{
  "hidden_act": "gelu",
  "blocks_per_level": 3,
  "optimizer": "adamw"
}
Rows from block 5 of a small image inpainting model, named by matrix and row number. Each number is 128 + 24 x the weight over its row's rms, rounded and kept within 0 to 255. All counts start at 0. Numbers have three digits each.
After each channel's rows are labels from the 100 images, of 14976, where the channel reaches its highest value: "responds to" is what is common among them. Only what is clearly more common there than usual is listed. The data: retinal OCT scans (Kermany 2017). In brackets: how many of the 100.
# conv: 3x3 conv (model.enc.1.2.conv.weight, 128x128x3x3, each kernel summed), inputs 0-63

conv.13:129124105121096119102105074102135137102131117063140123093123139088129070146118124080124092123140109130125126144114100095137115127149163135162137125156161099100139142138117127130161119170118083
responds to: finding: choroidal neovascularization (61)

conv.56:120135133139130096128132126071095125103156141145130120113128080138130135124066182098131113127105134066186083121132143164137156097112152115158100107100127122118083095147104124147130140114138116
responds to: finding: drusen (26)

conv.9:132124112109126130100115100126102118095152136143128133149130097101091141121044123135119118089121142122144139133118129141154096133153159124131131159113152126134109155087089119136134068115140105
responds to: finding: choroidal neovascularization (69); finding: drusen (28)

conv.87:141082065104121083111083126111110096110133129138096104112124100104117083110091115082093095125138112114122127117161162151096151161123128128129138144097154139155134136090136152104179138129135089
responds to: finding: choroidal neovascularization (76)

conv.43:127138136146075147148147129145103129098145120109124121129111114120125088166134130123098119153141113118146140134131179177086139144158108094137124089135147086078141168144131154137149103127089110
responds to: finding: choroidal neovascularization (71)

conv.83:124078106101142118138103116149126154112140149076135120116104099120096127110111109079098148096133111144071119093130101091114126134139113144084170157158108156122103128151166133149092140139155129
responds to: finding: choroidal neovascularization (64)

conv.15:132110148145125164138068118142138095162106108127122097128138132139122122139129125160149135087111090149104100160134163064130116102107116145136121127116109117086085140142138134183162134149186142
responds to: finding: normal (78)

conv.12:131136155110134097120120108116154132121152123126134130128148146117145099129142129079135068154114145129137126125179134122121085127139170132158125116120120077094145151110147146134158196137127133
responds to: finding: choroidal neovascularization (66)

conv.123:142140114104095118147157104111112129110103159133093135131121115099104138093145124141126146167111120152134160132124056083129117115132129095138140144122140114121169133065097087110151074108108142
responds to: finding: choroidal neovascularization (59)

conv.64:134141134174158097082129124099128121108129142091156101124174129130167121155094118084153106094102147095133112102131164161157100092152086132181143143122113100150157101141152118116119107118120088
responds to: finding: choroidal neovascularization (77)

conv.102:143116131096148122120133137154154136138142107129157169168151107091085107115114130112092140092108125139165145157125134134136120123175092147161190157147154097108116175113138140147130123147140123
responds to: finding: choroidal neovascularization (67)

conv.104:127143122121153129095135141108136141151165147137132128105114115147091139114115119144176125124093131127148125163130114118162103158182122134151111145131143146142153130081101083113153088140158141
responds to: finding: normal (94)

conv.54:116119109146116094072163126128113115113115191110148126130099110138137117120122148124113092116119159116144137130102145114157124139188073079162117106117116085101109128140147099149095136119073095
responds to: finding: normal (91)

conv.42:125138099099116167111106097125087138090149124148135134148136113115119095128144124121098126132151121098144167120117159160088110113056114092138149121153127122077073168147115135091091078072073131
responds to: finding: drusen (30)