config.yaml
model: "image inpainting model"
dataset: "retinal OCT scans (Kermany 2017)"
train_examples: 49215
image_size: 32
crop_scale_min: 0.7
horizontal_flip: true
task: "inpainting"
loss: "charbonnier"
arch: "unet"
norm: "groupnorm"
hidden_act: "gelu"
weight_standardization: false
widths: [64, 128, 256, 256]
blocks_per_level: 3
block: "plain"
attention: false
upsampling: "nearest_conv"
init: "torch_default"
optimizer: "adamw"
learning_rate: 0.0048
beta1: 0.9
beta2: 0.98
eps: 1e-08
max_grad_norm: 0.5
max_steps: 13700
batch_size: 128
epochs: 35.6
lr_schedule: "linear"
final_lr_fraction: 0.01
warmup_steps: 680
weight_decay: 0.1
Rows from block 11, named by matrix and row number. Each number is 200 + 40 x the weight over its row's rms, rounded and kept within 0 to 999. All counts start at 0. After the name is the row's rms in percent of the matrix's.
# conv: 3x3 conv (model.decb.0.0.conv.weight, 256x512x3x3), inputs 340-349, a 3x3 kernel for each
conv.44,187,189,198,199,187,199,202,192,195,199,184,197,194,183,195,199,186,191,199,196,210,203,201,208,210,200,205,212,197,215,207,196,216,210,198,207,211,200,214,206,198,210,211,201,209,213,191,202,198,191,201,204,194,199,205,192,188,190,191,188,195,188,186,190,195,211,203,200,213,206,205,209,211,200,213,201,199,216,205,203,211,206,197,207,203,200,206,205,200,206,209
conv.45,145,185,199,198,184,198,201,190,191,199,185,198,197,180,196,198,183,190,197,190,207,204,191,206,205,194,199,205,193,216,207,195,212,206,198,206,206,190,210,206,195,207,207,199,204,208,192,200,198,190,196,203,193,197,200,196,192,197,186,191,197,186,186,192,191,210,203,196,205,209,200,203,209,193,213,205,200,210,205,200,202,204,193,205,208,193,206,206,200,199,204
conv.46,139,189,201,203,190,196,200,191,197,199,184,197,196,183,192,200,184,187,196,195,214,208,194,209,208,198,204,209,193,212,216,191,210,218,194,205,212,189,213,209,196,208,208,196,204,208,193,201,200,192,202,205,196,195,199,196,194,195,200,197,194,200,190,186,188,212,207,192,210,211,200,214,209,190,211,208,190,217,214,195,218,210,192,211,209,199,207,212,199,205,210
conv.47,038,220,198,206,209,198,211,194,204,206,193,200,203,215,203,194,208,187,192,239,208,206,228,216,218,231,204,215,205,255,228,205,255,241,201,229,222,212,238,211,241,240,210,215,235,236,205,201,214,202,211,221,206,222,209,230,174,152,240,151,157,183,153,162,233,233,206,259,229,195,269,221,199,225,240,210,254,273,215,231,242,199,218,214,205,217,205,219,225,208,226
conv.48,152,193,201,204,188,194,203,191,191,201,186,197,200,185,190,198,187,190,199,198,207,212,198,199,211,198,202,210,195,209,213,192,206,209,193,203,210,196,210,210,198,203,211,200,199,210,195,200,205,191,200,202,192,196,203,196,193,194,197,193,193,190,185,189,197,209,210,200,202,211,202,203,207,197,212,204,195,211,205,200,210,209,197,208,206,196,204,208,196,201,209
conv.49,025,200,206,202,203,200,201,206,206,204,217,194,188,227,210,217,229,200,201,228,231,234,240,210,223,203,225,217,243,230,203,243,219,176,236,232,189,219,216,207,245,207,189,222,192,197,220,202,211,220,205,181,219,212,192,187,208,201,161,207,203,188,175,201,239,196,229,240,219,204,254,211,203,252,208,206,260,192,213,270,193,194,232,220,208,236,202,228,204,197,223
conv.50,181,191,200,199,191,199,203,193,196,202,184,195,195,184,193,200,188,195,200,199,206,203,201,203,208,201,202,206,190,211,209,192,212,216,193,206,209,199,210,204,197,211,208,199,211,209,192,201,202,190,202,205,194,202,207,200,192,181,201,192,181,194,184,182,192,210,198,201,212,203,208,211,209,191,214,201,196,214,208,197,213,207,197,205,204,201,205,208,205,203,206
conv.51,075,191,199,206,194,200,207,190,188,202,186,195,203,187,191,205,183,189,198,200,213,223,203,208,217,196,192,207,190,218,238,183,210,228,187,190,209,189,212,219,188,213,220,192,198,215,200,203,210,195,202,213,198,194,203,214,197,175,218,192,175,189,171,167,192,217,218,199,214,226,199,213,218,191,215,217,190,231,223,188,213,218,190,210,209,198,202,212,202,197,210
conv.52,065,200,206,205,197,201,205,203,202,209,191,197,191,184,198,203,182,193,196,209,211,200,218,218,204,216,210,212,197,224,235,190,221,252,195,217,230,201,221,219,209,219,227,209,218,232,196,205,200,203,207,211,202,207,216,215,187,167,226,195,160,212,191,164,201,214,206,214,231,210,221,237,215,187,222,208,205,240,222,194,241,239,208,215,203,211,211,206,208,212,213
conv.53,146,192,200,200,186,197,198,191,193,198,182,197,194,182,195,197,186,189,193,189,211,202,190,204,204,193,203,206,191,209,206,191,206,200,196,198,204,195,209,206,194,206,206,194,203,206,192,198,200,189,200,197,192,196,195,196,198,198,194,192,201,188,188,199,191,215,206,190,206,208,195,200,204,190,213,204,191,206,204,192,200,206,196,205,204,195,207,204,195,203,205
conv.54,155,187,201,198,186,197,201,186,194,200,185,194,197,180,192,201,185,192,197,194,211,204,195,206,209,200,201,207,193,213,208,193,209,211,192,204,207,189,215,207,189,209,208,195,207,208,191,199,199,190,202,200,188,194,199,200,193,195,197,192,193,193,189,194,188,213,204,195,210,210,198,206,208,192,215,206,192,213,205,197,208,204,194,211,207,194,204,208,202,205,208
conv.55,033,225,192,211,209,223,228,188,205,232,215,202,204,219,206,225,219,205,211,239,197,225,245,205,240,228,219,235,248,263,203,252,268,216,202,215,204,247,228,200,280,227,223,239,224,223,212,202,215,212,223,217,222,223,224,222,153,197,182,168,206,145,173,205,236,192,203,284,212,209,275,194,216,244,225,190,303,226,195,257,202,211,232,213,224,236,199,221,230,211,246
conv.56,164,194,200,204,192,196,204,193,194,200,185,195,200,185,194,204,190,190,200,194,206,208,202,205,212,200,202,211,193,213,213,192,211,217,197,205,212,195,211,213,199,209,213,199,206,210,192,201,202,191,197,204,196,194,200,201,193,193,199,192,190,195,191,191,194,211,208,199,211,210,206,210,211,193,211,212,195,217,214,201,211,208,199,207,209,196,205,210,204,200,207
conv.57,028,205,187,191,209,191,204,213,187,209,205,202,211,195,191,213,214,202,194,204,167,196,229,184,212,205,188,209,220,220,184,220,222,175,212,194,186,210,201,185,239,226,210,244,217,211,198,195,185,213,218,201,207,211,217,210,140,142,200,142,172,142,139,164,215,160,157,241,196,179,241,178,188,207,184,152,249,214,168,236,202,176,204,194,207,205,191,212,196,195,201
conv.58,155,192,200,205,190,196,205,189,194,202,185,195,201,185,193,202,184,188,200,197,207,212,199,204,213,200,205,214,193,213,216,192,210,220,193,201,214,194,209,214,192,209,216,197,205,214,195,203,202,191,197,207,196,195,203,201,197,191,199,195,189,193,186,190,195,212,213,197,213,212,203,210,210,191,216,210,194,216,214,198,211,213,193,210,211,196,202,209,204,203,209