config.toml
arch = "unet"
model = "image inpainting model"
dataset = "retinal OCT scans (Kermany 2017)"
train_examples = 49215
image_size = 32
norm = "groupnorm"
block = "plain"
optimizer = "adamw"
beta1 = 0.9
batch_size = 128
lr_schedule = "linear"
Rows from block 17, named by matrix and row number. Each number is 128 + 32 x the weight over its row's rms, rounded and kept within 0 to 255. All counts start at 0. Numbers have three digits each. After the name is the row's rms in percent of the matrix's.
# conv: 3x3 conv (model.decb.2.0.conv.weight, 64x128x3x3), inputs 24-35, a 3x3 kernel for each
conv.20 094:128123070145135100123118090104098098089116147135137151136108085149116096121124150091096117117107140126140167109128099118131106128146107108121138150136118141152125118123137118136157123130141114127156125125116103116102111119128137142129094098119131131102127140109126169153068094131119107111155172166083105119117134124113146156
conv.21 098:107121121115124117128132118133111124130116114126121119138121126144127117144130110156140115162148119153147127145141116147141112136128103135119112146121120155127122103137141114140138119129128150140148131120130114102107117140138118128132123125122132125118137129121159153141126145143124136143121120131118121118125133126131145141
conv.22 093:175193173150173146092116119140096146169137137113104101137113155170120117135115130201193105156150068092142133147187128129176133067125095102070076134087065199146117103132137128145150144159188123147175071094147083109144121167153137136095135132107143144140114122117118129126130183138137151103132137117180151199140121158125096099
conv.23 103:131155136073091087126151125153148135123125137153131115149132131138142162092095114158141151126136172112115118086109085105128125100127117111112120169157133121120101142142142106115132128141149096083065139133113109109099159135079138135103132142139130138137129137132135160167154132112137144129119136138147150152113122106093119108
conv.24 103:080151185052103168040086167089061067165125070168170159112112179092098168106147210190206197100159167069148143084165153085163147073151143183215237114169232124153178122161172095135155111158177168165187186175205194158165098136167079072091111136176122125177097109181103109181084118125063100140078140143174113120160099127126059093
conv.25 084:131119140108113127130117095102103117120116111144170151112099131144128139163110076126112128149135126130089077104116128100098098107094087163137122164138129141091096099099124119131146132140130188180162141130128114103111114122105119122115165139099148124117143126116189159132102112112117132138127088096145143121110132119106153152
conv.26 081:116109114141126141122111129122129140117127129140158156129120147121096101103078081107126077131144102091110103099131136091117130073090116124122100120103080122098082134110137164127153167133160168182190142156165150161161129106107142110109152125137140119109154127106163135109135144137159153149152140144151132127147149148150162153
conv.27 090:153132189096093163091092152084108110077084095217230222151094096143129175171124153100099087106145140160185152075120170050090130109151175140091073172160152107098098177129095158096080166133103133134129143147135094090081175165191091103182108091126140116101148127129144123125091056082108113140139138167097078101178150158140126159
conv.28 092:128133087121121092140140119096055059173135153158128165177161150136148163111107131103107113117127140131154148124121086141120094178143118133123139100122117133155125095116113121144143116145138128141129106128114133141137132123050156160116126139132168147123128127122108139157152128087148147117090143147136110129140115126136123165
conv.29 096:127120118143142152105121165115092138157134137152158193168144119163117062181145093102146116099125120101138174125148159137153162159152170166164111125127093161145073108088119114087129099084145090124136075105125133141126151169148148161143115149153124132099121148129129172162128113068137126125149146147128105122135144161118129155
conv.30 063:133107141107090125131110123147172188091106126099110112133133113123143141140145128119113136112113127139126113136105156134097142148097124078096091109140140134158158146147118140134107159142096164170151145151133103112108140131113121118115124115111124104103117105108147141139154132129131114118133113124130125093139139109117139137
conv.31 085:122151139141131090107100076135123126166178154033080087122155150150130070131147111137127113173127118143134171143134109150134117133119113139158164119107096180163134123131134147135114117099098114119111095116138141146160112145183142125118093067080139157137125132122149151144146135143140102127162123165130123177092120176118125142
conv.32 118:123122131157146137149147130136117149142131125146107071122089146138109132163126136118132142120138113094115127113122102120113108146122107141115160127121137143144153143125124150123107130127107091104083105101086166126095109147136131127118143132120157129144116100095116100060130152137111134151111113105173153184134129125119102094
conv.33 088:129148147158154149184169159131155178126127144112094093113137158129142141129119115127148159103101094136132112113112139135129152142138153111137141101121117087101093126123152134107131147110131156179189107113136057051071130115140129108131147131147156166166113129132093113116137123148144115140126093116134134135107104106109098095
conv.34 117:111136097117143105162191142190150156149126129145116129178116148197139147144107117126136086131143081144173102137163117134168116158197135114087088098069087088078086087132081088132075136166135119133144110113130084078075125143143119114103152159145145164147129150133115120092099152112159173161096136087159146144147122134121074065
conv.35 118:191149140159149169137132165144084042166178146063121145131092107189126092157138134134133101132161123105137130147119116158150136123149145098121164102059099173100097133128113126132134096115151090115163118091102161117072101100137151136111159174145151152173120102126142104109094130162136110126193132103150158145118124149144095079
conv.36 115:122100141133099130158128154097104127111109114145145155077098183106111176108115169158143074160138075168148099171110105155097084195122107140141109142144112113115091146156052135141060151169088126128123121140145111139139119148161129129130120113105115132122126139133109127117140154127157158129143133095135071114139096158134104155
conv.37 084:091107145111116155142149162124130118103109101142141122096135125084150145097155137106126130098144157116153141075101169086107171097102159119125111124151126084124101199102093187092096178091096117117091157152124145146122158128124142131141133135151119144142133152150117139146135091104150105112167132147136110090156107070156124095
conv.38 129:136166148140129094163122068122091082150134113150140122072141205087110111121145160131179163130157140090129142167169121139127112122123130107192207117161154151178157089124133142149133153150129120128119112119128115125122090105130171143119157123090146152111166155111162138096120181158069117100100128121131125119136139129171160125
conv.39 084:081114140089116130109117103147126116104124122120157126101125140097113142091097145092127146120153144121123098134120106135130103137134108077123169124140159149134150137153142119132142131129136164154127186153112170142118147149133110120128126137146099107121117117118123099088135144145120131150129129147153128103155133125172155143
conv.40 113:119141089150151098175152100141113098112122116126161179150123087177134095139113129144138074157150116139145153118121092111112094131135136194140083197123080165094047147149143151138134158132140110105141119122139118128102187131116171106066135096079131144126134146129133138106139098096193141123175117105106103129126127157139131150
conv.41 109:139111098139123117157148149079109065116128075141165120195137092131123110119134142096118145078101135113135136107111135118124146132149171174137140128123149098112161122099137129099132117092137140112108102109127100114157124091144146101141158127152113118151122112121167124108156093160141093159119074147105128108137141109174171127
conv.42 116:115122116177163115103082065122094095160162158100112120132168160196138055135119075122108089172140099089104140148120132153142147094130166126142150104070091162137147134097055190146083130069028139134127113100101163162154083101140154144147117111124094117115123136132130139158135134116144104104154106112095105137058103173133135152
conv.43 101:133123113110116109108105081105125130153132103145132112164144128127151144114142131117114113135151162136126130128139124140128104137110079160113113153122130136117135098121132116137148124135134125116112070066072087076072141137125120130121148155139133136154132130120125120092145119105161164167144126125113126112119131083110157133
conv.44 119:117134119166193164120129116125121172108103104142128100076143158140163143139152128080089150131111128140120128160111145163117138168123135107156147107149163087129157107098081114129101139146118124126095100099093109102099104134145130148135141146116135137116135150139136148157128142100111119100133144148142153140103119120092104100
conv.45 109:127111116123117135139148149132134129131121128136109112142120133092114158109126155152137157097118150123127105106115104133152137145152116116106120112130137107141151131136130121131148132137141134135138179184170115115112141131089121140131103136134162143143127121127117127137172152129112133120095137121129130106145128086119127126