A small image inpainting model, trained from scratch: 13700 steps, 49215 training examples.
Rows from block 5 of a small image inpainting model, named by matrix and row number. Each number is 50 + 10 x the weight over its row's rms, rounded and kept within 0 to 99. All counts start at 0.
After each channel's rows are labels from the 100 images, of 14976, where the channel reaches its highest value: "colour at peak" is the nearest of a few named colours to the mean colour under the peak. Only what is clearly more common there than usual is listed. The data: retinal OCT scans (Kermany 2017).
# conv: 3x3 conv (model.enc.1.2.conv.weight, 128x128x3x3, each kernel summed), inputs 0-63

conv.117:56 49 56 52 34 65 30 45 64 46 42 41 59 42 48 48 56 59 63 67 42 54 51 36 49 66 49 55 60 41 60 29 56 48 60 35 65 43 80 46 73 42 50 69 51 50 57 44 52 45 63 37 37 51 56 42 53 51 63 50 47 64 54 30
colour at peak: black

conv.45:42 30 51 45 50 58 44 52 32 52 25 45 49 45 44 49 44 51 47 47 49 61 37 43 38 29 49 51 46 47 36 58 51 36 35 33 55 43 47 35 42 21 49 51 41 30 40 53 47 54 26 36 33 44 24 41 41 48 68 62 67 53 42 49
colour at peak: black

conv.16:44 39 50 59 45 46 40 37 47 46 31 38 53 54 41 42 47 41 42 51 51 43 39 33 57 48 50 38 42 35 58 54 51 56 47 60 55 46 65 49 32 54 46 55 40 59 43 60 41 58 49 21 20 44 64 62 61 45 58 43 56 58 45 50
colour at peak: grey

conv.26:48 49 55 43 48 08 62 44 38 29 53 58 48 67 44 48 48 59 56 39 33 33 41 60 35 36 39 28 55 59 57 46 48 37 37 43 40 55 29 58 50 46 50 56 38 40 48 60 55 54 54 53 44 52 26 31 50 53 44 54 46 52 38 43
colour at peak: grey

conv.91:55 33 39 33 45 53 53 59 45 44 62 40 60 42 52 48 19 65 45 49 35 56 30 44 38 42 51 45 54 49 48 52 51 47 30 52 27 39 45 64 33 40 59 59 59 59 54 46 40 51 33 52 60 53 46 54 58 46 60 61 38 35 70 48
colour at peak: black

conv.97:52 54 57 64 56 53 39 44 49 58 43 42 63 42 43 46 57 62 59 59 51 51 44 50 50 46 52 50 53 37 58 45 53 54 54 51 63 43 41 33 60 43 43 18 56 50 43 37 55 50 49 58 58 23 28 51 46 50 43 46 52 56 49 52
colour at peak: black

conv.90:45 55 55 60 48 62 48 51 48 73 43 47 65 54 52 46 59 44 28 48 51 60 56 52 62 53 50 57 53 45 50 47 52 59 53 39 59 53 60 23 72 53 45 32 48 58 21 39 49 58 62 60 49 41 57 64 61 55 62 43 60 56 59 49
colour at peak: grey

conv.14:46 42 57 47 55 52 33 38 43 52 56 25 62 50 28 51 51 50 49 41 52 51 44 48 49 62 49 45 45 23 47 39 68 47 52 30 64 58 43 47 58 39 39 42 62 59 24 41 46 58 60 48 44 49 47 53 56 55 53 40 72 44 58 28
colour at peak: grey

conv.7:55 45 41 58 45 58 48 31 52 45 52 57 46 48 47 40 53 40 62 39 50 28 43 54 54 60 31 33 66 49 49 43 51 55 64 52 44 40 57 44 45 46 30 44 45 45 44 47 47 54 59 46 33 67 47 53 48 46 43 33 62 57 47 53
colour at peak: grey

conv.39:45 58 52 50 55 53 52 50 46 44 51 54 46 41 70 60 30 42 43 45 61 44 49 52 49 58 46 43 59 55 51 43 42 42 74 62 44 52 44 55 64 40 62 77 46 46 48 38 39 52 44 38 54 58 46 38 50 55 29 58 45 56 58 53
colour at peak: grey

conv.114:62 59 57 58 46 49 52 47 51 41 62 56 58 46 48 45 53 60 39 58 57 51 62 52 60 41 50 47 62 55 27 55 35 52 59 53 54 47 52 40 53 40 46 61 46 66 33 45 62 52 52 37 64 47 44 46 53 59 39 65 56 67 64 45
colour at peak: grey

conv.1:43 46 44 53 47 67 46 34 54 53 53 50 58 43 41 53 47 36 41 39 52 51 46 52 51 62 45 54 54 56 51 47 41 64 43 50 53 59 62 14 36 41 19 35 46 49 37 37 43 53 51 31 31 60 50 59 65 60 51 49 58 59 49 56
colour at peak: grey

conv.32:48 35 34 35 45 43 58 38 37 48 49 65 63 59 40 48 40 49 49 32 63 43 60 47 41 39 43 42 47 64 41 67 42 38 46 51 56 45 53 43 32 53 48 47 55 49 43 52 46 53 66 47 46 49 54 34 44 60 56 54 47 52 56 34
colour at peak: black

conv.95:48 48 59 47 58 63 49 43 48 64 45 36 47 42 56 44 59 43 33 40 53 64 51 45 63 40 50 56 46 45 36 40 28 57 48 39 50 50 63 36 49 56 48 40 52 70 24 48 51 62 49 65 54 25 50 68 55 50 64 46 53 64 63 56
colour at peak: grey

conv.119:47 56 52 52 39 54 46 63 56 47 41 36 36 39 45 66 48 51 34 51 43 44 45 42 58 55 58 58 25 46 56 45 46 46 55 29 44 46 42 46 51 58 51 49 55 29 30 48 45 36 58 42 55 49 47 38 44 50 57 54 45 54 34 28
colour at peak: grey

conv.0:47 43 57 38 63 41 49 36 41 59 66 52 40 62 55 49 46 40 27 52 54 53 30 45 65 34 39 50 49 53 31 43 36 59 44 50 46 53 44 27 50 43 44 41 30 67 26 55 43 68 52 60 48 53 38 54 59 56 49 29 50 60 61 55
colour at peak: grey

conv.28:47 41 49 43 41 41 45 57 53 40 28 37 40 51 52 55 47 52 47 35 33 45 57 39 34 44 62 52 31 42 55 35 50 36 38 45 44 44 29 53 37 59 42 59 66 52 56 47 39 44 42 45 41 49 34 37 37 45 58 56 45 48 48 54
colour at peak: grey

conv.10:46 47 42 56 55 40 36 56 42 46 39 50 44 52 55 36 50 58 56 48 54 48 49 57 49 33 59 51 60 36 52 53 59 33 37 43 51 34 26 45 45 42 64 58 39 49 55 42 51 51 58 50 53 40 56 46 35 27 55 58 51 35 35 33
colour at peak: black

conv.111:52 56 56 48 53 33 40 52 37 34 55 24 41 60 51 58 56 39 43 62 49 44 38 36 47 44 47 33 35 31 45 38 41 45 53 34 56 54 45 67 59 47 52 67 24 50 62 40 59 56 35 56 40 43 51 53 56 39 44 31 51 59 44 51
colour at peak: black

conv.6:50 54 46 59 49 55 53 35 54 53 52 42 70 54 46 34 35 39 41 40 52 46 41 40 54 41 41 41 56 41 33 30 42 45 60 65 43 62 62 49 61 32 51 53 52 60 34 52 57 62 40 40 60 31 50 48 60 46 50 59 51 51 63 59
colour at peak: grey