Rows from block 16 of a small image inpainting model, named by matrix and row number. Each number is 500 + 25 x the weight over its row's rms, rounded and kept within 0 to 999. All counts start at 0. Numbers have three digits each. After the name is the row's rms in percent of the matrix's.
After each channel's rows are labels from the 100 images, of 14976, where the channel reaches its highest value: "responds to" is what is common among them. Only what is clearly more common there than usual is listed. The data: retinal OCT scans (Kermany 2017). In brackets: how many of the 100, against the usual share in percent.
# conv: 3x3 conv (model.decb.1.2.conv.weight, 128x128x3x3, each kernel summed), inputs 0-42

conv.75 123:488463452476496490479471521463474487495473467474491476498496490477485489500444458455530471505488470484474490498492450491479493489
responds to: finding: normal (95 vs 51.6)

conv.72 171:498469473461482483474480505475480493523492492476492459501497495487466493440462471463507489512495470482480497497491458496487505501
responds to: finding: normal (96 vs 51.6)

conv.15 112:503505473455475512503487480476505495501516498478524463519490520490460487447491478469491529520475486481509513497498449503488474503
responds to: finding: choroidal neovascularization (83 vs 29.4)

conv.61 107:502499482505472497506476486477496495507472473504499505509502506507495503524475486475474500506480498510508481506491502503505495533
responds to: finding: choroidal neovascularization (61 vs 29.4); finding: drusen (33 vs 7.4)

conv.40 101:543491506478512488506489498482497484516499496491498505510502505480494493503522509509510500497491493498496498482519488491500503513
responds to: finding: drusen (41 vs 7.4)

conv.115 086:497490498471466490505484529487477453469500507474482489463465474477471502495539497516484501488475461469480488475484493480494464462
responds to: finding: choroidal neovascularization (78 vs 29.4)

conv.113 100:460531482498502526486514500492498481497512498478512504517491514459490494533507475478513529489483508495493515500507515490491479510
responds to: finding: choroidal neovascularization (68 vs 29.4); finding: drusen (28 vs 7.4)

conv.103 091:469500478470474482518529509471503473447503485478495498480489482503485487504502512504488495510457472475514487485506509494487469478
responds to: finding: choroidal neovascularization (82 vs 29.4)

conv.111 106:497498513531515514473473520508519465529511521510495511504470501467518525563511496514525494493448489510520523475530527509515449496
responds to: finding: choroidal neovascularization (67 vs 29.4)

conv.8 097:480475488467453476515510471498514514482504468475467497474498447505498459501501485494468498510450467501487495492484485497479475500
responds to: finding: choroidal neovascularization (61 vs 29.4)

conv.31 089:518477491474502501529466461487494474472489497478497465498469493481494486491491503487456522491475508487507511469493481497485479496
responds to: finding: choroidal neovascularization (63 vs 29.4); finding: drusen (25 vs 7.4)

conv.116 113:504530526482512497545522460522497453450519517520504462497472504510484460506537531528505505488454467503528485481513497514525425492
responds to: finding: choroidal neovascularization (82 vs 29.4)

conv.85 061:476528512495464516502515487508475513513513544503447504476467461515483505528561501521533525455521487494461525501448515467496500527
responds to: finding: normal (94 vs 51.6)

conv.80 057:543477507501534494504519549490479514534488486485443495488488491465499557510488523514535498541446502526519490524516508513513519554
responds to: finding: normal (80 vs 51.6)

conv.44 108:494493482484499504512501488462503506488514508485473503492497489496496479497497498498530514492479482474497499491515485485488487488
responds to: finding: normal (97 vs 51.6)

conv.102 107:492528452495490520479514513462527523477527491461503468505492504507469524478511459476503512462526525475486503492493474494522435489
responds to: finding: choroidal neovascularization (63 vs 29.4)

conv.123 100:533514490474474467488504536497507507444501488460439528453480448521504517534500490487492511474470463469509482485484535465477445462
responds to: finding: choroidal neovascularization (80 vs 29.4)

conv.24 123:509546487514465488509472448489487475493521485520501481497446516478505475487513502499458516472469497480502510445498494513506428499
responds to: finding: choroidal neovascularization (71 vs 29.4)

conv.26 111:483485482489489528528495483491497487516517497478528470539488528498446505473505493494507506520466465487511498494487448512497477513
responds to: finding: choroidal neovascularization (76 vs 29.4)

conv.45 100:491516482513507500506483526471523507521509494496516498515538506483482484498480490485486496476511487482461512484489497485498540517
responds to: finding: normal (93 vs 51.6)

conv.32 113:512471479478491484505489501476481490506498468473481474489506487491463470500513493490494491513487499492503472492508485505490500521
responds to: finding: drusen (40 vs 7.4)

conv.53 104:499500494475501525494504509494493478520498490490513456515495509498450508482503493492534500507486484498482507504513490515501507514
responds to: finding: choroidal neovascularization (68 vs 29.4)

conv.49 060:536490523504480498501500512513478517451559517519476498467537482489501519516548514530519541501483520495476512520510499522514451530
responds to: finding: choroidal neovascularization (69 vs 29.4)

conv.9 087:477487486490495509542485478447498490470488518497469521481481490539497491498483524502477478503502511487551511487473491495493486489
responds to: finding: choroidal neovascularization (60 vs 29.4)

conv.0 114:492497466455483508497482479467506498494512488477517469513495521490454476449483469461501523515478489473502517496499452503479475494
responds to: finding: choroidal neovascularization (70 vs 29.4)