Weights of a small image inpainting model.
Data: trained on retinal OCT scans (Kermany 2017), 49215 training examples, 35.6 epochs.
Rows from block 14 of a small image inpainting model, named by matrix and row number. Each number is 500 + 40 x the weight over its row's rms, rounded and kept within 0 to 999. All counts start at 0. Numbers have three digits each.
After each channel's rows are labels from the 100 images, of 14976, where the channel reaches its highest value: "patch colour" is the nearest of a few named colours to the mean colour under the peak; "strongest on" is what is common among them. Only what is clearly more common there than usual is listed. The data: retinal OCT scans (Kermany 2017). In brackets: how many of the 100, against the usual share in percent.
# conv: 3x3 conv (model.decb.1.0.conv.weight, 128x256x3x3, each kernel summed), inputs 128-191

conv.58:531528481549509523567551464534472513554495469544527555496467604554432545551460547492559569527627505462321526509504489583519517505498562487496457586538507556540471571522565485536543570510549507
patch colour: black (94 vs 62.1)
strongest on: finding: normal (89 vs 51.6)

conv.45:507496432422549538491410497407560536488506492497582377456495533408448401516512600477409497476513412504507484527388486423566521516477544543577517438512498529477523414378542496488533478454513505
patch colour: grey (96 vs 37.6)
strongest on: finding: normal (86 vs 51.6)

conv.80:443646551535589571418528567529523471522537468536640563536480595588628576451552480548433544597468501460445502532425368490492496558563504508496470542463493477506559536524548576499425515499447410
patch colour: grey (71 vs 37.6)
strongest on: finding: choroidal neovascularization (64 vs 29.4)

conv.43:456432521435563544457538543377477458507482472471512418452453485513495490499454527444518522439535468486533511524433487478384441510592512472559454428486491602470473472489431464486538428392574448
patch colour: grey (81 vs 37.6)
strongest on: finding: choroidal neovascularization (65 vs 29.4)

conv.106:491545382473583440471452491482543565490532434593577516463503510556514476493466481409469451486502503462511422408502523556516508490494467514475492476431470543469460474445464459443496304456499526
patch colour: black (97 vs 62.1)
strongest on: finding: choroidal neovascularization (90 vs 29.4)

conv.83:421478490476503445508508460477490371500534483509494494551520497440531492520455314500532490461478541566509527505493527525533486527515481501464522518551447508531476495491322562498468553526517544
patch colour: grey (92 vs 37.6)
strongest on: finding: diabetic macular edema (37 vs 11.7)

conv.70:611502474491537423418358459470512477559439530589508505449411511616547533482501435529626516502490500536514539521558555466470500479537490466423453496500488516470483479482541448424496554489499502
patch colour: grey (85 vs 37.6)
strongest on: finding: choroidal neovascularization (63 vs 29.4)

conv.123:524509462515487522533515491568564462504503509548498512623535572561408573566446543398489601527529505383464527432490406469530486538566510540513482545499532571547494590422530489522588520522478499
patch colour: black (97 vs 62.1)
strongest on: finding: choroidal neovascularization (61 vs 29.4)

conv.10:462497449486458472411434471549569587474507444443448472392474457462472500450429509431449342548588486536493539443453478468557528463509446518477502494497471444524494521451521475388535369497506405
patch colour: black (100 vs 62.1)
strongest on: finding: normal (85 vs 51.6)

conv.124:467519375503540426425497525541561519497558454523570534494489366506501455531499491525519528533543524489494473406488506541539527501528416482428492469437402527478382507451395410456551443431473454
patch colour: black (95 vs 62.1)
strongest on: finding: diabetic macular edema (33 vs 11.7)

conv.31:459496475502578373540563531460487472487535436512512539501509602512475490566459426507325520494510532555503340482543492493482409455506433523473546633548482437526493471487529470497448522491481482
patch colour: grey (98 vs 37.6)
strongest on: finding: normal (80 vs 51.6)